{
  "dataset": "photos of plants and fungi (iNaturalist)",
  "image_size": 32,
  "color_jitter": 0.6,
  "method": "byol",
  "arch": "convformer",
  "norm_position": "post",
  "mlp_ratio": 4,
  "depths": [4, 7, 4],
  "target_momentum": 0.99,
  "residual_init": "none",
  "lr": 0.013,
  "orthogonalizer": "newton_schulz_5",
  "warmup_steps": 230
}
Rows from block 3 of a small self-supervised image encoder, named by matrix and row number. Rows with one number belong to one neuron. Each number is 50 + 12 x the weight over its row's rms, rounded and kept within 0 to 99. All counts start at 0.
After each neuron's rows are labels from the 100 images, of 14976, where the neuron reaches its highest value: "patch colour" is the nearest of a few named colours to the mean colour under the peak. Only what is clearly more common there than usual is listed. The data: photos of plants and fungi (iNaturalist). In brackets: how many of the 100, against the usual share in percent.
# fc1: MLP up (model.blocks.3.mlp.fc1.weight, 384x96), inputs 0-95
# fc2: MLP down (model.blocks.3.mlp.fc2.weight, 96x384, transposed), outputs 0-95

fc1.305:45 49 31 45 59 58 54 64 42 67 34 50 60 48 57 18 47 44 47 72 38 51 45 56 59 28 31 43 61 44 63 42 52 56 49 51 26 62 56 69 24 43 48 60 54 49 56 43 58 60 70 62 26 56 65 52 43 51 45 36 36 39 30 47 56 52 56 54 54 57 37 30 43 49 40 64 49 51 50 54 44 80 54 57 67 49 61 37 45 65 51 57 17 28 43 51
fc2.305:43 43 66 43 41 55 27 41 45 78 48 40 56 46 69 63 61 43 65 41 44 62 31 59 28 48 48 61 57 54 33 62 64 26 38 41 58 38 24 36 59 39 54 39 66 38 41 43 45 50 48 52 43 45 67 35 65 39 66 48 57 50 63 56 52 64 61 30 49 36 43 59 66 65 40 50 36 37 53 57 65 41 32 71 59 46 33 52 43 30 52 58 50 67 62 61
patch colour: green (29 vs 6.6)

fc1.327:44 78 49 40 51 33 62 37 36 55 49 51 47 59 69 56 71 54 51 48 62 53 49 72 52 71 52 37 52 44 63 49 74 60 65 37 53 42 45 21 74 50 45 49 37 58 41 57 39 61 55 45 35 71 58 41 26 51 65 50 59 53 57 56 32 34 36 71 50 39 22 55 63 53 36 51 46 44 49 37 36 74 60 34 59 62 39 53 44 50 44 62 60 44 49 56
fc2.327:54 64 30 42 63 56 49 49 52 24 72 54 19 51 47 68 46 43 59 26 59 71 38 59 47 36 61 56 49 66 61 54 60 44 41 25 67 45 55 36 56 52 56 52 46 48 48 50 30 57 55 50 65 49 42 51 67 51 37 56 46 55 55 45 37 59 48 61 65 46 59 54 30 52 70 76 43 68 62 31 42 42 49 43 26 30 52 62 60 54 52 21 47 52 45 56
patch colour: pink (38 vs 5.3)

fc1.36:61 39 50 41 65 74 63 65 38 46 41 56 44 17 46 50 58 57 36 35 59 22 54 63 49 58 39 53 45 63 41 71 45 46 47 32 52 45 57 57 41 45 40 36 57 37 33 36 73 65 61 35 57 40 35 52 55 66 46 53 65 64 45 47 45 51 61 71 72 43 65 50 47 57 57 45 45 47 43 16 60 58 52 53 50 54 45 39 55 38 73 57 39 41 61 74
fc2.36:60 28 55 41 35 44 50 51 54 35 42 67 20 56 68 46 57 38 57 35 52 37 56 45 64 55 44 46 52 49 59 39 60 67 56 45 29 52 41 51 45 35 63 44 43 55 56 48 45 52 41 73 68 43 58 66 35 48 25 76 88 61 58 59 51 42 30 54 51 38 26 40 50 45 50 64 39 44 40 57 52 64 35 51 36 49 55 50 72 43 30 62 57 41 56 48
patch colour: brown (66 vs 34.7)

fc1.344:51 45 38 54 63 69 54 60 41 46 44 51 32 51 53 53 21 49 54 55 43 57 48 66 33 43 52 48 64 30 43 57 41 54 34 51 76 65 60 55 53 55 36 58 73 39 54 40 61 31 42 41 52 35 54 37 33 24 56 35 54 68 54 35 36 47 40 66 66 57 63 50 36 41 40 78 43 41 29 37 68 45 50 49 73 42 62 52 48 69 50 59 34 46 39 56
fc2.344:40 61 61 48 58 40 46 35 56 58 44 58 58 78 48 54 53 61 69 61 25 55 37 45 56 48 51 61 45 57 45 41 41 53 58 51 34 54 42 51 41 63 64 26 61 62 63 56 47 38 40 45 24 37 56 57 31 32 71 51 53 57 26 47 37 37 59 63 36 51 60 39 26 78 49 50 35 45 53 22 75 37 60 59 53 49 60 50 60 59 42 61 54 39 57 59
patch colour: green (35 vs 6.6)

fc1.21:58 67 52 66 53 42 57 43 42 60 66 37 57 36 64 63 61 69 59 64 49 50 52 49 35 40 59 43 59 64 85 53 73 79 48 31 64 41 23 44 45 56 58 45 71 51 53 38 38 51 60 39 42 45 37 55 37 50 40 34 34 52 53 41 44 52 52 57 57 31 33 71 53 41 65 56 60 46 47 57 64 54 57 64 59 46 54 36 70 48 64 39 67 59 34 63
fc2.21:43 57 54 36 78 38 40 49 45 57 61 63 32 80 52 30 55 29 34 61 68 71 51 46 70 53 52 53 43 48 54 38 48 31 60 49 53 56 57 61 55 50 45 41 44 57 70 68 54 50 37 41 38 52 38 49 57 71 64 60 52 36 44 40 55 53 67 74 30 82 53 55 56 47 42 43 56 42 48 56 57 31 37 59 36 51 45 70 58 51 51 58 26 32 53 47
patch colour: brown (62 vs 34.7)

fc1.363:47 50 63 75 49 45 80 56 58 51 52 51 55 69 48 56 38 72 63 58 66 57 65 59 43 40 49 34 53 48 46 55 39 63 59 60 30 48 60 50 30 56 33 64 55 48 67 71 36 63 49 49 47 28 56 47 49 57 40 23 59 47 32 47 70 20 57 22 65 32 45 42 48 48 46 60 51 57 47 41 39 38 27 69 48 44 42 56 53 56 40 59 42 49 45 39
fc2.363:54 35 59 33 36 57 55 50 59 36 42 44 66 52 62 50 59 58 53 33 38 65 43 45 51 51 38 31 32 53 60 50 61 48 71 59 81 73 43 70 42 45 65 73 30 49 68 59 37 57 62 47 45 46 63 47 56 52 61 51 49 40 38 48 33 57 39 51 46 44 44 54 44 42 76 39 50 44 49 82 40 42 49 45 37 57 53 48 47 47 31 60 28 30 45 77
patch colour: grey (75 vs 44.1)

fc1.11:59 59 66 64 65 35 57 27 73 56 29 53 34 48 43 58 56 48 42 55 64 63 28 34 55 23 40 63 46 56 50 56 55 46 76 47 66 46 73 32 30 48 53 55 74 42 47 69 62 52 55 53 58 45 47 55 50 49 46 36 48 58 55 27 49 55 55 44 65 57 54 38 56 53 24 46 45 34 51 62 51 44 55 62 57 34 27 53 64 58 25 56 39 37 44 50
fc2.11:41 57 55 30 70 62 50 44 66 49 39 50 41 40 66 36 36 62 65 54 41 60 51 41 56 68 85 47 68 44 73 49 43 40 35 54 63 38 50 62 52 53 45 60 39 49 46 55 33 29 51 37 42 54 41 55 53 70 48 66 59 47 84 31 43 49 51 44 51 46 61 51 41 56 17 61 50 43 51 36 37 41 49 32 45 39 56 75 45 39 48 55 45 64 32 50
patch colour: black (80 vs 5.8)

fc1.91:44 50 56 56 44 64 57 46 43 61 53 57 29 42 58 57 47 48 55 61 41 45 29 64 54 59 58 46 38 47 68 40 30 55 34 65 49 31 73 54 46 61 42 80 70 45 43 72 61 33 69 58 68 51 62 62 50 38 50 44 58 53 63 58 49 58 47 41 50 32 55 61 62 49 31 37 72 54 53 28 69 66 55 40 62 75 58 35 63 34 50 58 61 61 63 39
fc2.91:70 50 49 57 49 49 58 52 46 44 63 38 48 65 44 18 42 36 42 59 69 46 39 47 59 40 38 38 46 56 63 62 48 34 54 54 38 29 72 44 72 58 78 51 50 41 51 24 64 48 38 45 68 69 40 49 41 35 54 32 38 60 41 66 64 56 44 24 48 49 55 56 60 51 40 48 50 41 70 51 40 68 79 47 34 56 66 41 50 35 55 51 52 53 40 42
patch colour: black (32 vs 5.8)

fc1.81:54 64 51 53 51 54 58 48 28 39 56 68 41 39 54 63 58 36 48 45 62 36 48 62 43 54 57 58 53 51 60 70 61 62 45 48 53 24 77 53 29 49 36 40 45 66 38 40 54 35 56 33 56 76 54 40 59 60 31 43 37 61 39 45 59 51 47 30 70 43 37 66 33 50 27 31 50 54 61 54 62 75 61 60 50 69 46 55 67 24 58 35 50 53 41 51
fc2.81:60 60 49 54 49 21 45 57 60 39 49 58 60 61 40 32 37 38 39 66 53 52 52 32 48 62 71 44 57 45 57 53 52 76 43 70 47 52 63 72 32 39 63 46 41 54 66 51 67 59 39 52 71 48 74 59 39 47 61 60 42 58 27 62 45 49 67 55 42 48 34 54 48 43 63 67 25 42 45 54 35 30 53 45 58 31 30 50 49 30 60 52 65 39 36 50
patch colour: brown (67 vs 34.7)

fc1.128:52 69 59 51 48 53 55 40 39 50 59 39 45 38 55 37 51 47 64 52 39 40 48 53 54 55 53 26 67 35 39 42 77 30 59 55 62 44 55 71 62 34 61 49 47 46 54 59 38 69 40 59 19 42 63 26 51 55 71 75 27 60 30 62 53 50 68 46 52 56 55 41 42 58 64 66 65 32 49 59 57 58 32 56 46 50 40 53 51 63 48 78 41 44 53 41
fc2.128:39 31 51 42 39 49 37 48 28 39 72 43 43 58 24 61 44 57 43 36 48 41 47 29 64 52 74 52 62 55 41 52 55 70 57 45 42 44 54 62 46 59 72 61 49 49 48 42 41 69 46 39 62 51 59 42 33 47 53 36 51 42 39 35 63 64 54 40 52 61 36 39 60 47 67 86 43 65 70 44 38 58 71 44 53 43 50 58 56 56 72 24 61 37 45 48
patch colour: pink (40 vs 5.3)

fc1.211:52 53 54 53 63 57 56 60 63 31 46 52 60 55 65 43 57 62 74 45 66 28 35 68 63 41 43 77 44 39 35 65 50 35 49 52 47 60 55 34 60 57 36 44 43 57 76 61 52 43 43 47 35 48 47 47 50 42 60 63 42 55 60 37 38 68 63 36 29 56 62 41 54 60 59 32 48 50 36 45 48 32 57 48 10 71 28 47 34 49 52 44 40 64 49 61
fc2.211:59 67 33 32 63 51 59 61 54 49 76 49 50 36 38 66 56 47 61 44 17 48 60 65 60 42 35 36 63 32 72 52 47 60 64 41 64 52 32 53 50 40 38 52 43 50 50 40 57 58 60 40 52 50 54 33 61 40 57 24 44 32 46 53 50 42 42 67 52 61 51 69 62 42 43 39 57 61 47 58 37 40 55 34 85 51 54 46 60 61 33 26 49 46 39 57
patch colour: pink (28 vs 5.3); white (25 vs 1.5)

fc1.201:54 69 22 31 51 39 57 59 38 52 67 63 47 52 47 61 51 49 65 45 58 50 69 44 42 56 39 60 47 29 51 25 19 47 53 25 69 49 29 64 28 50 53 72 56 32 54 56 51 48 65 29 55 52 60 53 44 54 53 51 56 45 54 38 53 37 47 60 46 67 28 40 63 69 63 55 43 69 55 69 47 56 50 49 39 51 43 62 39 40 47 30 52 54 28 51
fc2.201:44 60 46 44 47 54 62 50 51 62 55 57 59 52 44 49 36 34 55 55 60 57 55 51 47 49 56 34 55 56 52 37 43 21 26 41 29 42 39 32 45 73 53 38 54 60 65 32 47 46 41 29 39 44 77 23 32 55 31 55 61 59 44 79 68 60 57 53 39 53 70 51 49 27 73 61 46 37 57 60 57 56 47 46 48 37 59 64 36 68 48 58 56 41 66 48
patch colour: green (26 vs 6.6)

fc1.177:71 62 45 22 51 66 46 39 55 48 56 56 61 22 46 49 58 61 66 40 48 51 41 54 55 23 51 39 56 59 48 42 62 59 49 40 41 56 41 63 54 53 19 39 48 53 45 83 59 53 38 43 44 48 61 78 56 53 59 59 41 49 59 48 70 63 46 39 36 32 63 46 43 60 52 57 57 46 32 64 53 45 79 45 65 51 61 55 38 61 49 76 35 48 42 55
fc2.177:55 28 50 60 28 61 62 43 39 43 54 57 59 42 49 63 58 59 43 36 56 52 49 38 53 42 44 25 41 30 58 50 44 66 56 44 34 59 49 54 49 59 45 45 71 51 34 42 56 57 31 72 69 29 52 59 25 67 55 38 61 66 63 51 61 37 62 57 61 64 63 43 40 53 68 49 45 51 54 63 47 53 58 15 14 61 46 34 56 41 47 47 60 51 52 57
patch colour: pink (45 vs 5.3)

fc1.16:51 62 51 30 55 48 60 45 41 37 33 92 58 47 65 63 42 55 59 62 45 27 60 62 30 46 51 42 40 52 66 49 38 59 55 34 68 62 39 39 46 48 55 72 48 69 47 52 64 39 68 50 57 59 54 64 50 49 56 34 73 48 58 28 48 39 50 52 38 65 57 45 54 51 47 42 51 62 54 46 42 68 67 47 34 14 28 57 51 57 40 44 48 42 47 51
fc2.16:43 54 52 46 38 34 51 35 19 50 44 50 62 53 44 49 42 43 87 51 43 64 64 54 35 44 63 38 45 54 38 49 51 55 63 50 58 44 51 58 68 44 75 48 52 42 67 42 48 52 40 25 49 52 71 58 53 52 24 40 56 68 44 46 54 27 34 54 58 51 34 51 38 53 28 42 28 34 47 58 69 65 35 45 77 39 55 46 57 62 50 49 56 67 48 60
patch colour: black (55 vs 5.8)

fc1.289:63 63 38 44 71 35 73 31 36 60 52 65 70 37 37 39 41 51 68 67 22 52 56 61 60 36 74 76 41 66 48 41 43 33 50 57 43 62 50 37 47 43 44 66 48 54 40 59 48 42 45 51 54 48 58 46 55 58 52 42 44 42 72 44 48 48 25 33 44 58 54 60 61 54 35 59 54 57 37 33 47 40 71 34 44 51 34 54 53 45 34 45 58 79 41 57
fc2.289:55 29 50 52 41 24 44 60 62 47 53 54 51 54 42 33 49 57 52 50 55 50 19 27 28 34 62 49 53 45 57 54 49 46 50 47 37 46 47 67 64 60 41 49 64 47 60 65 35 43 59 32 74 71 43 53 52 49 49 42 60 53 62 74 64 53 52 60 39 20 58 47 56 42 50 46 42 46 65 47 25 48 56 58 75 47 46 62 52 57 23 59 46 38 27 69
patch colour: black (50 vs 5.8)

fc1.87:57 60 62 70 56 37 34 54 37 50 37 40 42 47 49 23 44 30 57 71 37 54 39 45 59 57 23 40 67 61 42 40 44 49 45 69 70 48 48 72 45 45 44 39 46 41 53 53 58 51 38 40 28 54 51 36 40 52 45 40 57 54 60 41 42 61 44 43 38 59 53 35 29 48 39 41 28 42 38 52 42 41 49 53 59 63 51 43 41 26 87 53 47 30 29 40
fc2.87:29 55 57 25 67 27 45 65 38 41 24 60 50 43 57 55 51 50 68 69 21 60 37 46 42 67 71 47 55 32 40 64 58 44 64 31 55 54 27 40 63 48 46 55 38 47 36 52 42 51 52 47 29 49 61 50 52 43 61 32 66 53 40 58 48 46 67 40 35 63 53 40 51 66 40 28 61 53 44 59 40 56 44 76 46 43 48 52 54 46 47 70 41 57 63 64
patch colour: green (49 vs 6.6)

fc1.3:58 51 33 67 46 36 45 16 59 55 42 59 49 44 59 59 65 49 31 45 32 31 31 49 57 42 70 42 28 41 57 31 65 36 59 67 37 38 47 47 46 36 42 66 55 31 66 66 45 68 51 53 51 50 62 47 68 47 60 54 54 48 47 46 62 28 57 45 60 45 40 53 42 08 57 44 61 53 54 28 63 44 62 57 57 34 46 48 49 45 43 58 41 41 51 43
fc2.3:50 56 60 35 52 47 31 62 36 53 62 35 56 35 56 54 42 36 49 45 68 48 52 40 66 38 27 69 51 47 44 50 40 61 58 60 46 55 60 41 43 55 50 58 28 65 40 29 42 48 43 49 27 66 31 56 61 60 61 44 18 54 55 53 29 49 46 77 53 59 34 42 70 62 43 53 47 44 42 34 52 34 65 55 40 71 35 63 69 58 47 59 67 36 65 47
patch colour: pink (41 vs 5.3)

fc1.290:53 55 57 52 38 35 66 55 54 58 76 56 56 30 60 67 48 50 46 74 37 68 60 56 36 42 48 45 48 51 46 32 54 29 53 36 37 45 30 54 48 46 37 41 66 33 46 56 56 49 29 24 40 51 48 21 49 42 73 70 44 44 56 61 25 52 49 56 51 49 44 57 45 63 46 61 33 52 63 46 64 59 73 59 47 61 39 51 64 69 48 58 62 49 54 24
fc2.290:42 59 59 46 40 70 68 55 49 45 57 54 46 60 65 39 63 25 68 59 40 22 33 31 40 70 60 62 42 47 66 39 66 54 41 73 50 42 44 49 29 38 65 64 58 39 66 37 46 43 50 50 50 59 26 55 44 66 36 74 42 64 55 44 30 49 52 38 44 64 54 45 34 62 61 18 57 37 53 55 44 57 38 40 60 42 52 46 43 49 57 44 52 63 47 40
patch colour: pink (50 vs 5.3)

fc1.206:37 50 26 40 54 38 52 93 51 42 63 40 51 33 57 45 47 59 58 42 58 69 50 59 42 41 56 61 61 69 46 50 66 67 44 57 49 46 43 48 47 53 41 54 40 83 57 44 39 40 30 37 43 65 41 52 46 54 46 36 37 39 38 54 27 41 49 40 76 49 55 28 42 47 32 58 68 49 45 44 52 60 53 34 59 47 36 73 61 36 42 44 52 65 64 47
fc2.206:57 47 45 72 55 56 58 32 60 60 60 38 42 65 54 39 50 56 23 46 44 67 79 69 58 49 56 42 51 35 73 52 56 38 54 49 41 38 54 52 65 55 59 46 57 25 69 39 46 44 68 52 45 52 51 45 41 35 43 32 34 56 62 51 64 66 27 62 59 27 41 63 58 70 58 44 44 50 67 44 47 30 49 50 48 55 43 35 50 55 52 16 43 39 64 57
patch colour: brown (63 vs 34.7)

fc1.365:74 71 56 41 64 60 49 40 44 50 23 56 21 50 51 42 53 45 65 53 38 69 59 67 49 51 55 48 63 57 32 59 48 52 34 17 49 63 46 74 38 46 59 28 64 46 46 71 63 56 67 54 63 49 56 44 46 44 58 49 52 43 55 52 45 37 34 31 75 45 50 55 58 49 54 55 37 72 45 45 60 25 50 36 37 37 46 62 42 48 59 56 47 55 54 69
fc2.365:45 42 31 60 48 68 60 68 23 58 53 36 58 48 58 37 59 52 70 55 60 43 31 54 25 58 40 53 44 38 36 61 66 60 44 48 55 42 49 72 37 59 52 47 44 52 59 38 38 52 47 47 67 32 75 22 38 65 55 39 42 40 56 47 59 72 60 59 57 38 44 50 36 57 75 51 40 36 63 51 49 67 40 73 41 50 44 42 73 47 54 65 45 47 59 41
patch colour: grey (83 vs 44.1)

fc1.193:45 53 44 37 63 48 44 48 59 45 37 54 58 52 49 45 63 40 36 53 38 52 54 54 82 46 46 39 65 38 61 49 69 53 55 41 35 55 75 38 49 45 68 69 74 51 65 64 46 41 43 38 62 41 71 54 49 66 29 35 78 17 67 51 63 59 40 45 64 43 45 39 66 52 33 43 54 40 41 47 32 57 46 57 55 52 38 61 40 44 30 59 60 66 50 42
fc2.193:35 44 31 49 58 51 63 58 46 58 39 54 45 68 55 30 40 38 58 53 48 41 62 48 47 70 49 38 44 53 73 43 57 53 36 52 40 51 65 42 21 36 50 61 48 42 44 58 49 28 89 60 57 64 53 59 51 47 41 27 59 51 44 42 27 63 44 61 46 40 53 57 51 71 53 51 35 61 47 50 52 39 83 41 58 44 40 32 49 59 62 32 50 29 54 65
patch colour: black (84 vs 5.8)

fc1.354:51 53 47 56 76 36 54 58 30 69 60 63 51 55 60 25 57 41 55 47 37 37 49 71 43 57 38 57 42 66 54 46 43 46 55 53 52 36 64 50 53 70 21 48 60 54 28 59 59 48 57 23 68 72 33 46 56 64 57 40 56 44 42 58 37 69 49 46 55 38 58 44 44 58 44 42 61 44 58 64 56 76 53 62 65 45 18 64 50 40 62 47 67 54 41 59
fc2.354:62 60 55 60 43 37 45 20 35 55 40 44 54 53 57 53 47 45 46 66 43 61 45 42 58 73 40 32 75 56 42 42 45 46 30 64 34 29 72 68 39 48 62 56 34 62 56 29 40 64 62 49 51 38 61 45 45 38 66 52 43 33 54 55 71 43 63 32 64 40 55 49 55 40 55 67 39 61 40 67 57 55 42 46 60 33 46 32 44 55 68 26 64 44 62 54
patch colour: brown (67 vs 34.7)

fc1.2:72 55 39 52 50 40 77 49 69 38 36 55 61 63 50 52 62 44 49 55 52 55 52 37 56 45 45 87 50 57 88 54 39 33 64 53 64 51 58 53 33 40 20 71 51 32 57 53 52 51 57 43 55 39 44 46 71 55 60 60 53 33 69 57 57 56 37 52 51 62 45 45 54 74 39 44 37 64 58 63 36 63 43 61 52 58 54 53 43 55 42 61 26 45 47 54
fc2.2:37 85 38 40 73 60 57 46 59 39 58 33 68 47 55 42 38 39 30 65 41 52 50 50 44 60 44 65 50 36 39 38 57 57 34 68 66 72 48 35 49 40 38 73 54 50 56 52 48 41 49 37 26 64 45 54 60 54 59 29 29 49 31 43 76 58 49 59 68 47 38 56 27 39 57 50 49 45 51 50 41 48 67 35 41 71 56 53 56 36 36 57 55 50 51 48
patch colour: black (52 vs 5.8)

fc1.42:29 49 62 71 51 28 60 52 75 47 57 56 31 41 61 66 61 60 51 65 41 34 51 64 57 43 57 43 47 51 38 47 52 38 51 66 43 43 20 59 36 63 39 58 68 59 44 69 44 33 48 51 55 66 66 47 48 54 21 42 45 44 68 41 42 42 38 40 51 56 47 57 50 55 32 45 66 30 60 61 49 51 58 51 65 55 51 54 55 51 82 39 22 42 34 42
fc2.42:50 37 46 60 68 31 66 54 41 45 44 58 59 74 65 55 46 60 28 33 68 41 47 38 48 52 55 61 56 48 47 59 47 60 44 58 48 63 45 33 44 44 52 73 65 63 83 70 35 44 49 52 43 69 46 35 47 59 22 51 42 62 53 33 39 79 41 30 55 21 59 41 50 46 42 52 33 41 38 59 56 57 53 49 63 40 40 40 41 52 41 46 54 34 57 63
patch colour: black (79 vs 5.8)

fc1.370:39 50 48 45 55 34 59 40 36 57 64 55 59 46 75 63 52 58 45 62 36 66 44 88 43 24 52 54 28 56 43 49 31 63 39 48 59 50 73 42 37 59 59 23 60 66 57 49 37 49 53 33 64 56 49 50 70 57 52 45 74 55 49 44 57 41 45 45 50 63 46 44 28 48 39 65 57 52 43 63 61 46 50 60 56 36 61 40 70 44 72 52 34 58 37 62
fc2.370:82 43 41 43 56 72 53 56 39 58 43 65 45 60 41 56 55 56 44 70 27 60 54 59 45 73 56 39 58 43 54 60 43 58 53 35 42 63 55 37 45 67 32 55 43 40 35 50 52 64 06 45 43 62 56 62 61 54 70 38 56 42 34 57 51 71 52 47 48 52 46 48 36 59 40 27 61 50 29 59 56 42 25 64 65 31 49 39 49 53 54 48 52 47 48 48
patch colour: brown (74 vs 34.7)

fc1.120:58 56 54 49 48 47 45 37 24 33 47 52 59 60 53 34 39 24 59 62 53 56 63 51 45 50 57 28 44 33 53 34 20 39 33 40 57 57 41 35 30 39 59 37 56 36 45 41 54 56 49 66 34 56 72 32 69 67 61 41 49 47 67 68 48 75 63 52 53 59 54 44 55 54 38 72 60 53 37 55 58 63 46 36 39 35 55 52 42 66 53 65 46 33 34 52
fc2.120:50 49 67 60 41 46 60 44 76 61 45 39 53 32 46 52 53 70 62 58 48 70 69 58 62 67 43 62 59 54 43 50 37 36 42 46 63 50 57 47 29 63 30 47 51 28 55 47 58 18 60 67 37 49 46 59 59 48 26 35 63 52 36 57 65 41 49 31 30 58 44 73 55 41 38 54 58 53 49 34 38 62 50 31 55 64 51 52 55 72 38 34 68 48 51 51
patch colour: green (58 vs 6.6)

fc1.312:52 34 43 55 46 58 59 49 53 19 39 52 38 10 48 36 45 45 45 43 60 37 38 51 69 46 59 61 45 55 59 57 65 26 43 28 49 56 47 51 40 52 39 44 56 42 67 32 61 42 48 56 47 46 43 61 60 52 67 63 69 47 69 38 67 75 50 36 40 65 70 54 31 67 43 49 39 34 45 66 36 37 63 59 50 44 46 36 37 44 54 46 43 67 59 59
fc2.312:48 63 70 59 67 58 65 64 44 59 48 40 35 27 58 47 61 53 47 30 49 51 52 51 47 55 36 52 43 39 47 61 41 57 68 52 40 38 12 62 50 52 57 70 41 51 58 40 66 65 51 56 51 39 42 45 53 57 27 31 64 42 59 44 41 37 30 66 52 54 34 71 45 59 31 55 66 48 38 32 43 43 52 50 57 60 60 54 54 58 42 71 30 42 71 25
patch colour: black (30 vs 5.8)